config = dict(
    arch='vgg',
    model='image classifier',
    dataset='photos of plants and fungi (iNaturalist)',
    train_examples=45211,
    image_size=48,
    crop_scale_min=1,
    horizontal_flip=True,
    translate=0.06,
    targets=['class', 'order', 'family', 'species'],
    num_classes=[11, 54, 120, 500],
    norm='batchnorm',
    activation='celu',
    depths=[2, 5, 5],
    kernel_size=3,
    stem='deep',
    widths=[80, 160, 320],
    downsampling='max',
    label_smoothing=0.05,
    loss='cross_entropy',
    init='kaiming_normal',
    optimizer='muon',
    muon_scale='match_rms_adamw',
    lr=0.0028,
    momentum=0.98,
    nesterov=True,
    orthogonalizer='polar_express',
    adamw_lr_other_params=0.0028,
    grad_clip=5.0,
    steps=26400,
    batch_size=256,
    epochs=149.5,
    lr_schedule='cosine',
    final_lr_fraction=0,
    warmup_steps=5280,
    weight_decay=0.06,
    adamw_weight_decay_other_params=0,
)
Rows from block 2, named by matrix and row number. Each number is 200 + 40 x the weight over its row's rms, rounded and kept within 0 to 999. All counts start at 0. After the name is the row's rms in percent of the matrix's.
# conv: 3x3 conv (model.blocks.2.conv.weight, 160x80x3x3), inputs 0-19, a 3x3 kernel for each
conv.22,101,192,206,210,188,274,246,249,180,214,245,224,140,231,206,193,260,273,199,179,197,136,238,185,156,289,256,168,267,278,164,191,221,190,241,333,129,163,177,196,156,175,163,160,154,190,161,175,274,210,198,221,162,141,155,221,180,213,195,213,188,165,155,181,173,268,219,195,160,162,172,184,186,146,162,278,144,169,190,105,251,271,224,219,190,169,223,186,139,177,185,136,194,160,160,207,183,172,208,162,186,182,162,229,159,173,245,202,221,240,179,92,272,175,134,264,203,169,221,209,171,257,258,213,210,269,203,225,211,164,190,211,161,177,162,173,193,160,212,218,125,213,187,179,183,200,242,179,167,207,207,146,191,230,207,242,170,211,168,163,206,205,160,257,193,145,260,215,246,216,268,202,199,181,213,158,141,150,219,159,148
conv.23,103,187,119,221,163,178,242,203,193,241,212,224,217,160,261,217,248,212,185,174,189,249,177,181,235,224,199,209,274,221,251,267,206,185,173,203,191,239,182,172,261,230,194,173,225,208,205,198,162,194,264,202,168,221,208,267,202,161,174,246,202,168,163,183,242,189,125,274,222,175,162,201,144,243,223,255,184,237,258,246,195,187,225,169,153,171,239,174,143,205,199,155,253,197,159,207,222,185,169,175,131,183,182,156,225,225,204,250,216,168,226,180,217,252,168,198,197,243,156,244,235,152,229,310,184,197,278,256,289,243,242,228,248,185,192,205,241,201,242,170,170,196,187,197,188,228,201,235,183,169,191,141,131,168,193,209,174,286,226,186,162,227,163,265,195,172,220,217,140,227,284,271,180,228,287,168,232,302,173,169,177
conv.24,102,319,261,179,212,187,167,225,229,212,207,201,168,247,183,186,167,170,260,172,186,160,165,194,211,154,214,241,266,308,174,246,236,220,197,137,191,200,181,139,189,191,108,173,207,161,156,208,237,201,190,255,148,179,269,329,202,174,236,131,150,178,224,197,146,177,174,216,205,246,193,275,214,263,163,141,199,165,169,157,210,276,244,197,192,173,173,202,167,179,191,171,181,167,211,223,211,177,206,207,194,233,174,157,209,186,122,169,236,170,131,207,226,229,159,241,170,188,197,208,164,229,206,150,189,146,206,270,277,154,215,215,170,178,168,211,189,192,205,106,127,159,175,183,188,195,166,181,225,189,196,158,178,154,292,223,179,300,223,226,199,199,204,140,187,228,188,146,164,213,168,255,258,157,219,124,177,206,186,198,190
conv.25,103,229,220,201,220,184,159,239,195,142,202,245,221,179,199,158,214,239,187,161,172,192,202,210,170,249,208,261,224,264,182,278,336,175,151,264,161,282,249,210,177,173,227,141,173,207,181,205,206,182,222,195,196,164,179,209,225,305,193,228,207,189,196,166,203,275,201,217,212,194,175,242,193,181,271,251,160,215,239,165,147,240,168,231,148,198,223,137,178,196,183,133,188,181,212,257,202,211,279,190,208,146,204,231,134,194,221,146,173,214,171,148,201,217,200,215,223,232,191,210,333,234,199,264,250,182,198,191,156,186,231,177,167,193,205,171,170,201,131,199,189,226,262,231,253,116,213,176,106,234,219,190,252,171,129,152,270,197,241,245,128,196,216,231,220,201,198,188,121,175,208,162,329,203,172,216,109,114,169,208,210
conv.26,109,203,191,233,213,211,185,205,225,195,137,122,228,228,163,125,147,247,266,199,159,207,264,263,172,194,222,222,213,228,218,183,195,183,108,237,252,271,181,182,166,244,261,195,164,212,160,214,171,252,338,375,232,141,185,222,194,199,230,166,192,183,197,136,223,287,255,174,197,225,162,172,197,192,235,211,179,141,145,206,207,213,173,233,188,213,224,241,124,122,178,241,289,218,175,255,174,80,224,220,205,190,221,210,216,161,222,264,203,181,198,203,210,201,228,256,207,177,140,179,148,192,150,141,210,264,214,190,226,200,225,193,182,185,201,203,271,186,218,222,167,173,227,217,186,218,226,201,189,219,254,132,165,169,119,166,210,216,185,182,181,201,240,161,177,156,244,208,186,220,173,161,169,174,177,223,191,210,200,184,219
conv.27,100,288,207,204,253,180,133,201,187,184,267,199,181,225,280,163,237,193,204,200,138,169,286,216,125,260,238,208,188,160,160,194,119,182,262,228,228,263,148,248,208,257,219,272,210,228,170,130,123,204,263,184,211,225,108,218,222,188,285,193,123,235,257,224,186,190,218,180,192,196,239,220,203,184,213,194,175,276,107,178,254,224,189,155,151,214,184,179,204,242,248,204,146,175,232,190,180,253,222,207,217,265,294,210,220,261,149,124,232,168,164,218,114,149,233,181,216,185,234,242,213,206,214,209,142,154,185,244,170,202,172,137,171,164,146,161,219,285,216,212,219,250,172,148,235,160,145,215,181,132,210,246,213,253,177,199,225,248,243,266,196,187,202,155,142,180,132,164,260,207,224,166,151,207,193,235,129,166,250,184,178
conv.28,105,139,175,199,190,179,202,204,162,230,235,177,126,272,212,149,172,173,221,254,200,193,305,176,181,199,150,234,214,162,204,198,146,251,196,205,252,222,181,198,190,207,214,213,230,178,198,233,195,157,215,165,177,259,245,220,200,167,255,137,120,264,214,223,208,147,166,190,134,214,205,249,239,191,159,192,242,238,106,175,247,207,239,156,132,235,157,164,211,163,202,177,152,181,218,206,179,234,248,214,210,224,207,247,239,185,154,173,207,212,144,315,145,154,231,232,182,140,168,201,191,211,236,170,218,216,246,232,206,221,166,161,173,165,230,215,176,149,125,190,227,172,153,139,176,169,182,239,208,221,232,275,186,215,200,159,160,194,150,189,180,235,226,185,258,196,264,228,245,188,215,211,137,134,208,112,339,283,191,253,198
conv.29,107,209,175,229,229,169,199,169,175,183,204,219,249,215,223,176,159,230,163,156,260,235,153,237,205,225,199,134,190,216,197,171,215,203,214,221,248,226,171,170,237,154,192,230,169,170,199,179,146,184,118,191,187,235,214,213,141,167,179,150,155,193,165,172,210,149,238,129,163,189,175,227,158,224,162,180,219,230,200,183,253,165,202,207,142,201,241,174,208,244,178,197,180,210,187,237,188,249,240,188,227,165,160,184,162,144,216,181,208,199,211,208,216,146,166,209,154,214,221,214,214,211,173,172,251,220,204,264,214,244,211,215,203,280,202,193,235,189,205,207,276,209,175,144,145,128,295,139,152,309,195,131,178,198,218,208,199,194,183,211,208,196,213,215,242,198,190,162,192,195,225,226,227,196,190,208,185,193,233,242,224
conv.30,102,177,161,227,213,219,260,189,271,250,292,180,210,173,142,214,190,180,247,295,237,222,218,187,287,183,219,245,265,215,207,227,154,239,207,213,236,159,164,184,181,218,275,199,244,291,178,189,157,259,268,204,239,192,178,132,185,308,187,162,325,251,262,239,119,163,252,156,201,291,128,124,238,161,146,244,149,171,177,173,205,150,233,235,292,186,194,225,185,208,144,205,203,243,262,200,164,239,211,200,139,202,186,196,159,209,243,222,214,253,202,165,223,263,221,188,213,212,132,153,229,199,177,210,210,134,221,194,210,147,228,251,212,242,180,176,163,131,135,166,172,188,224,216,182,209,242,246,190,208,172,224,213,168,221,229,245,209,226,270,215,192,261,161,158,185,157,172,200,144,212,207,173,144,143,286,344,256,197,219,196
conv.31,101,140,177,139,194,237,217,187,219,214,149,160,212,205,267,244,153,237,206,191,120,221,175,158,165,176,205,225,138,213,171,194,230,196,211,263,216,190,180,207,204,247,280,174,216,252,164,223,203,161,215,196,103,87,147,193,187,170,161,205,252,157,214,230,158,248,277,209,276,233,229,244,223,239,257,238,179,217,215,161,166,145,154,180,215,167,267,267,221,231,198,176,202,187,215,286,211,110,224,200,220,218,229,168,217,191,138,213,205,242,214,190,217,181,153,181,206,212,220,161,158,230,200,130,216,279,190,232,246,172,138,237,241,129,219,252,189,226,241,169,155,218,191,185,197,146,204,189,230,224,159,238,213,161,228,246,230,244,265,212,217,174,219,142,190,221,238,198,254,171,184,207,241,223,171,174,310,289,165,228,185
conv.32,098,151,139,212,215,214,206,288,258,316,240,283,204,165,249,254,125,201,172,204,304,241,128,303,237,165,211,191,165,222,241,231,277,248,214,236,232,237,145,164,161,155,187,178,179,171,207,182,182,162,147,197,191,228,181,152,129,190,153,188,231,200,194,210,144,141,190,163,176,193,115,170,130,233,157,91,286,259,181,238,220,173,177,260,179,235,317,245,174,281,212,236,191,146,173,195,131,213,224,155,227,160,161,201,144,204,171,175,208,152,170,220,211,234,261,139,192,242,236,172,179,137,127,183,153,146,206,219,164,164,160,175,164,170,194,186,183,203,183,225,251,200,229,237,254,177,188,200,182,226,205,222,225,243,227,220,175,202,195,129,189,196,167,258,189,170,224,210,170,159,253,243,234,181,172,198,171,197,152,207,202
conv.33,103,181,222,228,213,235,237,162,112,81,159,149,184,258,206,193,217,135,144,250,244,227,244,159,157,253,124,151,174,197,234,118,229,180,121,124,150,294,212,220,237,202,212,240,186,183,194,212,152,231,167,240,208,187,211,224,169,173,154,161,234,232,160,164,176,153,217,203,259,207,175,236,137,200,190,217,130,205,189,138,146,165,113,167,164,211,290,296,169,263,249,193,178,238,166,243,218,201,230,208,178,210,204,222,178,241,263,212,237,269,233,138,209,196,171,224,91,192,161,149,167,207,195,207,259,228,142,192,256,283,188,169,226,184,155,155,240,206,247,193,175,197,169,246,251,216,202,235,183,210,178,214,188,205,233,205,183,146,186,183,157,204,277,164,199,183,230,226,258,203,198,257,211,328,261,218,144,207,223,186,205
conv.34,101,177,306,317,192,243,186,188,122,115,207,166,233,193,134,198,206,134,212,229,267,231,212,150,172,147,132,135,204,196,227,161,147,159,180,126,229,303,194,143,239,138,98,253,146,206,191,159,144,165,156,189,234,332,284,120,163,218,115,216,234,158,123,152,187,155,257,208,251,241,252,267,189,211,203,231,194,246,234,182,232,266,239,217,182,176,179,208,151,141,212,178,178,173,293,294,209,219,179,169,240,196,214,201,222,149,199,187,189,193,266,166,181,197,173,163,188,194,202,182,284,181,272,262,178,202,158,164,181,180,193,184,201,213,214,214,164,202,132,210,241,180,231,198,246,173,200,222,241,174,241,177,182,163,201,175,148,261,234,183,178,164,197,255,254,142,183,157,206,200,234,224,133,223,181,124,131,154,265,226,263
conv.35,099,186,216,244,169,172,149,272,237,204,277,255,188,184,176,223,167,156,190,259,206,242,202,176,208,117,203,266,251,213,193,228,224,179,186,152,163,222,173,206,281,210,162,271,218,186,208,177,213,237,160,268,272,243,316,210,201,204,256,196,238,238,191,222,172,187,208,276,257,235,155,182,172,191,152,195,200,165,204,212,213,184,183,212,151,208,162,101,201,157,147,204,223,186,155,187,159,173,145,146,216,153,181,165,176,212,207,268,252,167,206,180,192,250,147,217,224,221,192,186,178,139,159,163,151,114,154,229,200,181,194,228,201,192,175,198,160,219,219,215,167,205,204,227,219,140,207,154,147,194,159,131,76,139,207,166,225,235,154,215,286,174,177,232,178,202,234,253,157,271,241,172,224,120,221,205,209,242,180,150,167
conv.36,106,256,143,211,251,179,208,241,144,160,217,203,198,208,155,176,212,195,181,199,196,206,189,157,153,244,205,167,169,186,143,229,221,220,149,234,214,199,199,133,168,289,249,166,254,237,192,188,148,229,164,231,208,163,270,169,146,220,212,232,312,243,200,183,112,174,209,163,200,191,183,216,171,202,223,210,163,174,214,186,181,171,201,240,202,177,173,189,197,111,213,202,210,207,271,180,217,146,163,206,262,181,202,163,213,205,191,228,181,183,216,167,168,211,187,152,144,198,204,165,174,200,180,195,199,217,193,197,192,167,218,228,213,237,254,223,191,189,217,203,182,176,210,189,207,198,200,166,203,302,209,183,190,162,210,210,228,227,161,196,159,202,217,187,192,164,211,169,186,192,169,162,206,209,157,207,177,176,213,186,248
conv.37,097,273,141,192,228,131,210,209,213,161,173,245,197,198,272,257,183,216,191,152,228,209,203,235,230,262,212,195,253,267,247,172,215,147,145,152,170,245,191,179,216,176,192,188,212,265,206,190,220,217,156,203,211,238,263,160,183,273,150,138,233,191,104,164,236,202,187,169,131,181,183,173,186,177,163,167,237,179,168,257,184,150,196,193,227,168,186,175,187,168,197,239,191,243,204,167,210,140,146,143,208,172,129,260,192,166,268,214,227,174,206,225,214,260,235,242,222,204,195,142,227,245,176,216,214,179,164,201,207,221,213,211,219,152,181,162,183,235,178,156,175,159,226,187,246,167,115,179,162,122,163,166,166,190,185,230,189,193,258,198,163,122,163,207,221,184,159,146,173,212,200,210,243,179,182,250,145,226,190,230,225
conv.38,099,150,111,132,164,130,294,185,191,258,191,181,201,202,216,267,163,191,220,227,237,188,228,209,227,216,141,101,204,169,223,239,241,260,195,181,213,192,194,228,212,337,253,195,253,131,225,200,198,264,224,124,207,201,229,218,244,164,295,235,261,215,204,185,230,243,196,226,316,222,138,190,167,152,227,196,191,264,281,198,260,281,135,192,114,130,287,268,185,319,295,245,227,221,154,225,198,147,227,199,163,160,206,163,156,229,152,187,215,245,210,154,254,197,155,226,189,140,216,217,129,218,171,177,207,175,180,223,190,162,302,190,179,256,179,186,172,240,173,176,221,205,158,231,255,243,202,195,230,248,195,181,208,188,188,173,164,161,203,176,236,216,228,220,198,211,230,305,257,206,197,181,199,118,212,200,150,257,180,218,254
conv.39,108,170,127,135,234,215,154,222,258,215,178,157,163,177,293,247,159,150,202,223,193,164,161,240,280,190,146,190,150,197,249,230,150,211,141,205,156,204,225,251,194,199,224,259,201,219,166,172,215,140,97,168,173,281,249,261,198,190,196,237,169,136,213,254,231,173,207,241,233,176,246,283,175,201,186,151,203,213,216,240,159,210,180,164,174,267,192,189,223,247,256,225,195,208,200,225,220,203,194,119,216,210,193,182,162,211,185,154,205,165,182,223,198,247,167,231,138,225,255,176,226,216,191,137,225,273,187,231,213,243,184,161,271,215,190,149,195,260,209,128,198,222,193,160,201,241,207,275,193,173,163,203,199,199,206,167,175,234,185,172,159,249,225,214,250,199,246,186,143,230,217,220,181,169,204,127,188,267,174,150,205
conv.40,097,194,183,151,235,197,193,218,239,173,206,189,193,237,187,180,177,176,158,169,200,213,162,180,177,121,220,205,203,200,176,198,145,169,199,244,149,179,162,135,220,166,188,186,170,140,210,211,216,193,164,203,200,180,203,153,154,196,218,209,208,142,215,249,173,143,192,199,148,138,203,250,225,206,241,293,231,291,265,164,273,300,207,197,131,217,224,191,235,276,244,151,169,209,175,215,188,267,248,215,223,105,192,218,215,170,219,198,189,244,189,171,187,216,225,217,211,231,235,235,275,189,216,228,177,131,245,143,166,138,165,156,214,230,215,198,241,261,227,218,158,181,185,231,206,158,191,170,224,285,244,174,257,230,258,188,242,236,191,170,240,162,72,211,185,181,214,159,215,203,189,219,190,245,188,222,282,146,206,256,136
conv.41,103,232,215,197,197,195,156,161,246,242,219,211,203,197,125,204,171,224,208,201,174,167,167,167,191,179,236,189,192,164,225,158,153,191,129,174,208,240,200,202,209,188,202,160,222,173,136,210,182,256,218,199,203,126,156,235,139,187,207,183,201,242,235,197,153,260,257,216,207,261,181,169,179,244,232,271,209,196,223,167,228,172,176,204,172,171,252,222,175,199,210,205,201,230,319,205,250,227,187,197,242,162,168,229,215,199,221,200,287,141,126,172,179,170,184,190,220,222,173,201,153,180,241,241,206,141,212,207,187,156,228,149,192,227,183,189,278,199,165,232,223,222,203,160,233,195,233,271,232,237,243,196,172,223,210,232,251,173,266,289,203,221,263,187,184,149,219,224,233,202,161,232,180,149,246,151,172,162,211,163,140
conv.42,099,223,207,186,225,215,171,249,226,222,162,184,162,178,121,145,221,150,130,212,202,186,201,176,194,253,221,172,200,198,163,242,205,200,227,119,132,214,257,192,239,183,191,249,119,124,254,188,199,199,162,168,179,250,165,153,141,255,144,165,229,188,246,177,193,254,215,191,204,230,159,138,164,189,176,238,201,168,277,210,194,164,179,230,253,205,218,179,215,182,132,222,211,212,216,144,133,194,169,132,185,253,181,262,246,257,190,210,195,200,160,171,215,164,194,140,155,227,181,150,162,193,245,162,164,262,232,187,245,203,179,212,248,129,174,212,164,172,144,203,187,159,279,175,215,174,175,203,181,179,179,191,209,168,174,206,155,188,212,231,223,259,249,114,196,225,155,191,255,149,181,277,199,180,205,246,215,185,244,136,146
conv.43,099,153,184,176,130,239,152,139,251,295,201,170,214,197,138,225,180,174,172,162,169,204,171,212,242,160,208,241,179,181,268,179,191,252,246,182,215,177,204,217,198,188,157,275,260,195,163,154,160,133,210,160,207,236,209,195,186,153,186,171,152,192,283,223,181,141,217,208,204,183,268,227,143,236,213,178,247,272,244,200,295,202,204,176,191,244,242,130,216,322,246,205,178,200,274,257,286,238,198,194,206,230,251,223,188,192,220,222,247,183,189,240,155,217,183,227,140,228,212,221,213,183,232,206,187,193,165,205,210,254,156,192,236,207,199,216,145,202,148,181,166,183,191,148,208,265,170,234,166,152,175,199,263,287,211,200,219,176,180,256,203,191,222,204,241,279,227,196,220,192,166,183,169,215,166,125,227,201,241,273,130
conv.44,099,210,178,187,180,188,166,237,180,159,182,138,200,148,231,185,185,176,178,185,225,240,196,218,228,168,229,193,176,150,129,186,291,266,219,240,177,161,133,180,224,149,203,173,201,272,219,198,182,197,231,223,235,273,185,231,193,216,242,185,224,236,238,186,178,162,150,191,213,272,209,188,200,194,166,168,184,171,154,252,203,204,188,160,197,156,167,166,189,196,214,269,152,130,163,151,231,179,237,180,205,161,147,217,203,176,266,218,208,180,254,208,261,254,206,193,152,143,200,201,178,170,169,213,203,203,146,174,160,239,219,365,305,220,222,219,179,283,202,234,215,137,163,142,170,160,221,216,229,181,157,230,140,175,220,171,190,232,243,255,216,236,233,222,303,176,247,244,171,207,234,270,165,152,175,163,180,284,165,248,268
conv.45,102,199,192,201,179,193,265,234,202,220,205,230,219,206,220,84,217,226,118,223,231,178,224,163,190,274,199,220,223,230,184,148,171,172,191,181,147,155,243,237,183,286,180,227,233,197,201,244,212,244,199,165,277,228,202,173,165,116,154,211,173,176,182,231,201,286,247,187,238,190,173,157,112,182,223,268,177,205,225,205,157,194,206,217,234,206,239,200,190,159,143,163,193,200,205,198,137,236,173,155,158,178,169,105,135,208,136,131,241,149,111,147,152,202,231,248,272,174,226,151,153,249,176,165,233,183,205,201,151,182,264,208,226,249,252,209,298,242,206,125,204,231,221,209,265,220,169,217,209,214,164,244,243,158,226,217,152,280,262,148,201,239,233,149,192,263,110,168,199,197,183,158,188,156,204,249,205,192,156,152,204
conv.46,105,201,269,195,162,171,182,231,158,200,226,131,238,218,225,229,186,192,191,213,176,203,194,229,190,187,227,213,207,293,244,244,205,233,251,236,210,165,218,178,197,233,201,147,215,267,188,151,170,223,196,215,111,227,242,143,152,139,234,225,218,195,189,150,174,231,242,180,188,181,155,233,184,282,176,235,194,197,134,151,184,133,320,195,135,265,186,126,196,182,106,172,199,240,180,223,239,228,215,136,144,227,198,153,187,175,221,187,172,199,216,190,167,198,180,175,158,233,169,270,184,196,268,132,259,210,227,161,183,219,216,220,220,205,167,195,268,208,197,241,186,155,147,193,168,197,121,160,240,136,218,192,219,263,155,236,234,189,248,254,177,252,247,190,200,238,270,140,158,223,202,237,271,231,178,265,253,223,174,152,227
conv.47,104,195,244,235,266,275,144,213,233,145,202,197,143,217,199,250,226,185,177,170,241,256,246,255,238,229,224,195,174,148,163,241,146,105,198,174,182,176,137,187,178,161,132,170,223,217,220,294,316,217,279,209,239,187,233,204,299,273,249,284,198,245,265,126,222,195,272,294,221,140,286,218,206,223,206,160,222,202,192,207,157,161,252,219,160,295,208,218,248,194,215,184,190,171,233,231,170,236,295,208,208,223,213,180,229,213,159,202,160,178,229,243,198,179,171,158,189,131,176,286,252,183,267,225,252,241,203,174,137,194,191,176,199,229,198,192,162,203,255,200,182,209,205,202,218,221,183,185,161,216,221,226,150,162,161,208,240,232,217,210,188,230,237,211,200,155,192,214,151,185,231,170,197,134,162,246,223,154,175,193,259
conv.48,107,153,256,229,173,187,160,179,191,183,230,170,183,216,162,155,168,158,229,227,170,197,235,198,174,189,175,214,253,243,233,217,199,172,163,151,192,187,235,179,193,253,237,195,200,168,179,172,222,236,249,221,144,146,167,223,303,215,188,155,186,177,217,237,267,217,130,247,174,131,134,198,145,162,188,213,224,198,198,190,187,180,263,211,161,174,159,127,201,214,201,257,211,168,209,223,200,169,163,189,173,211,192,196,184,210,204,233,231,212,184,220,208,163,217,184,168,221,223,183,162,231,250,214,248,230,208,197,181,240,195,227,193,170,172,239,145,187,175,161,199,179,182,211,236,162,230,161,194,147,205,211,222,228,228,205,161,217,254,211,201,164,166,136,246,214,205,201,232,198,233,236,330,226,170,274,207,214,119,151,206
conv.49,103,218,259,159,237,176,198,198,117,166,157,195,227,152,192,231,154,237,192,191,210,189,179,176,133,222,283,245,240,199,243,237,214,212,200,199,205,169,245,202,205,211,173,178,195,221,184,157,72,198,245,216,154,149,224,280,239,208,204,213,216,194,192,230,193,162,210,241,207,188,282,282,183,164,220,212,179,246,196,220,251,214,209,163,237,158,228,222,191,204,197,229,199,266,202,172,223,193,241,239,228,166,179,196,195,115,224,176,176,147,129,200,225,193,201,188,207,245,239,298,174,248,258,214,193,186,263,174,159,217,230,198,183,212,188,231,180,206,232,161,207,139,191,230,158,200,205,257,191,198,224,204,226,169,206,201,268,201,223,297,165,240,226,175,149,154,117,184,148,121,170,184,230,220,186,316,297,240,193,183,223
conv.50,101,166,249,178,249,192,223,265,152,179,171,211,247,188,273,238,196,229,256,162,245,267,139,280,228,145,139,214,176,164,234,190,221,207,196,204,221,189,187,216,264,248,228,208,236,210,158,194,124,213,178,172,218,268,143,262,128,183,302,196,168,216,227,215,209,207,157,210,179,149,273,287,219,212,231,142,152,247,135,134,242,213,200,174,161,216,225,213,242,227,205,174,169,146,160,195,161,111,244,298,147,247,217,189,224,234,187,151,180,210,176,212,194,182,193,192,147,151,126,196,234,157,215,276,170,137,246,213,206,146,168,224,210,151,166,218,176,156,215,218,196,198,255,194,235,225,181,217,178,211,170,227,208,236,155,155,285,257,195,236,134,208,152,155,220,133,197,242,181,138,198,178,212,176,201,276,222,155,251,230,200
conv.51,100,217,267,119,185,312,319,151,195,243,230,217,210,177,197,180,151,160,192,210,142,162,173,277,150,159,183,215,155,157,173,282,251,183,169,270,217,226,242,162,255,202,163,214,200,217,136,173,281,203,146,280,262,199,214,200,169,113,156,288,224,172,176,232,200,202,168,276,222,186,143,142,171,223,138,164,242,280,178,156,242,263,301,214,132,358,312,190,163,204,196,215,228,176,176,156,193,235,165,213,165,239,169,162,198,223,198,180,211,208,177,172,232,189,186,167,164,188,198,244,125,169,299,235,172,173,206,112,237,274,111,170,240,173,191,236,157,161,180,175,190,143,243,285,218,195,218,227,198,178,200,218,208,134,216,216,216,197,154,243,183,162,190,206,231,243,219,256,181,192,220,118,183,165,206,183,204,194,188,220,214
conv.52,099,218,260,204,139,239,174,228,242,217,166,130,222,176,153,140,278,194,144,229,246,235,214,179,212,224,191,170,204,264,229,139,189,205,183,267,169,238,206,191,257,258,228,138,218,153,110,196,204,196,273,212,255,214,233,166,112,170,168,173,200,175,194,214,180,224,182,219,239,209,170,255,220,223,181,186,242,146,158,202,170,160,209,158,203,178,144,163,212,219,182,201,185,250,193,179,211,218,218,175,144,136,193,219,171,246,142,149,194,234,232,177,195,274,286,186,204,200,145,117,155,193,219,261,200,177,184,178,184,171,149,149,183,213,240,204,281,251,275,177,160,206,188,165,140,167,153,161,178,199,222,146,207,227,216,165,132,287,201,132,297,236,170,152,184,178,249,328,284,146,182,135,168,189,148,185,187,170,265,290,229
conv.53,097,141,203,226,167,170,127,184,222,135,151,198,217,157,175,197,196,254,206,222,158,216,245,226,231,263,263,185,194,196,190,177,208,174,145,173,155,228,148,86,205,242,181,196,164,136,214,174,207,246,236,163,135,146,139,181,196,180,271,214,205,183,239,200,165,150,119,199,214,184,177,246,161,233,169,155,225,204,158,186,181,208,219,194,193,149,177,253,172,218,339,158,154,181,239,229,216,234,267,187,194,169,231,183,176,224,242,264,206,236,236,212,252,235,213,173,144,149,143,174,210,202,218,212,149,187,155,292,184,206,200,207,228,101,176,197,177,226,232,199,215,194,216,259,159,122,158,187,235,266,268,257,203,233,191,194,224,236,253,289,178,170,150,207,195,207,225,217,180,211,151,155,163,238,170,211,325,254,125,160,212
conv.54,102,216,143,143,199,213,233,226,175,256,159,270,294,169,188,270,195,186,202,245,240,208,261,186,215,201,135,128,207,183,242,222,223,252,122,156,221,205,242,210,204,276,222,199,203,242,160,212,173,164,186,200,218,195,259,194,188,189,196,186,265,215,170,289,138,195,83,116,164,154,165,181,259,199,210,186,247,163,210,244,242,224,233,136,151,227,130,154,220,179,219,153,131,154,131,149,169,154,221,217,200,173,194,193,156,166,185,171,207,200,235,257,265,210,304,174,173,175,142,227,163,232,266,160,147,267,164,247,201,249,243,208,236,154,198,130,224,223,145,174,192,189,259,231,229,238,213,159,177,174,254,148,105,198,135,180,184,195,261,213,176,261,229,166,165,166,203,177,220,210,122,184,237,207,191,201,193,291,178,191,200
conv.55,094,165,232,211,175,212,188,140,217,164,178,217,197,220,216,231,168,196,228,192,169,180,222,176,167,260,244,203,213,256,185,284,260,204,188,184,172,132,129,139,188,215,237,232,177,254,266,181,187,228,229,176,232,197,178,172,205,202,118,161,196,166,237,264,169,192,303,196,211,202,156,189,223,234,148,174,219,157,194,242,189,239,185,170,186,141,196,237,199,213,217,204,180,174,224,161,121,258,235,187,175,149,128,172,191,206,204,208,244,196,231,251,236,247,221,224,198,172,191,199,148,215,230,193,205,167,200,203,238,211,175,193,237,201,186,223,161,94,119,139,85,121,122,141,177,137,157,300,118,159,151,138,187,138,281,251,238,205,195,223,235,249,267,257,224,162,257,268,138,207,181,232,199,194,247,180,198,214,213,234,230
conv.56,099,184,143,101,182,213,223,149,184,245,216,256,212,174,198,239,195,195,273,168,198,163,218,195,122,197,175,177,186,243,212,192,183,227,191,208,238,234,271,235,196,197,147,253,152,152,199,196,268,235,256,278,139,201,184,183,171,242,231,166,187,204,156,201,116,205,205,197,279,213,228,128,202,255,191,223,270,221,165,187,219,181,152,247,276,207,259,224,186,210,216,181,233,252,138,173,147,183,154,198,132,211,185,166,169,176,216,208,210,185,191,141,125,243,160,204,255,228,241,206,163,190,186,100,215,128,153,130,170,192,149,187,209,174,245,274,174,255,257,212,245,236,231,220,106,250,212,198,242,205,230,207,168,208,132,178,191,222,201,146,263,191,201,195,188,246,143,163,223,213,196,165,205,153,254,197,212,262,208,237,253
conv.57,101,205,236,196,248,363,195,218,264,188,133,198,210,163,196,201,183,156,156,216,193,249,166,223,217,162,204,181,189,226,236,178,181,226,184,147,121,270,276,281,206,214,191,134,187,172,195,242,212,186,189,258,167,209,339,172,187,200,264,232,189,197,215,178,202,184,130,214,210,256,241,171,184,209,144,175,210,160,262,201,250,203,176,200,148,276,207,137,258,164,137,204,220,241,211,197,311,225,171,156,189,176,239,128,206,194,179,246,182,221,177,226,200,203,180,187,205,227,180,203,170,143,194,210,136,208,257,151,164,205,137,196,179,244,195,212,206,175,168,194,164,127,202,215,154,165,182,204,256,171,198,264,139,136,149,176,233,189,150,238,287,183,214,212,215,202,247,226,221,121,136,179,196,198,141,174,169,202,201,213,245
conv.58,103,163,165,233,195,152,284,257,167,254,218,232,156,172,262,231,152,116,214,170,211,175,199,197,153,201,198,241,187,189,199,166,170,187,119,142,203,141,256,208,175,193,181,174,148,168,194,230,188,256,148,198,242,271,264,93,200,197,95,203,258,180,214,233,229,188,211,328,196,222,136,207,276,207,219,178,266,290,189,222,200,185,231,194,136,197,161,178,173,238,260,192,244,133,187,218,151,147,170,173,234,191,195,176,222,182,181,82,130,255,180,167,169,145,167,139,127,253,182,191,222,170,241,307,203,233,293,214,177,172,169,187,170,212,202,254,190,203,197,206,225,158,148,177,151,153,162,166,152,200,175,246,262,252,187,160,162,160,173,228,185,239,240,195,199,208,272,278,199,193,151,176,223,225,175,195,164,221,165,194,184
conv.59,100,258,151,132,236,184,158,145,160,130,162,167,226,137,212,168,145,214,254,205,234,233,198,217,215,204,197,192,222,205,198,161,170,162,204,197,194,171,186,172,206,219,211,194,203,221,200,144,114,220,250,233,285,222,201,148,206,180,197,210,207,170,229,200,258,205,124,243,165,223,165,229,182,167,211,248,142,222,239,160,218,239,242,151,146,233,144,157,142,171,176,200,229,289,212,198,218,258,220,178,120,199,218,142,241,263,212,277,271,223,186,147,219,160,190,204,209,199,140,149,203,155,181,158,215,223,165,208,171,214,172,189,175,229,207,190,161,153,141,142,161,192,231,222,231,258,281,231,226,210,203,207,224,193,216,147,133,242,163,130,224,208,169,220,213,208,181,209,246,205,133,243,183,247,235,163,84,193,188,123,167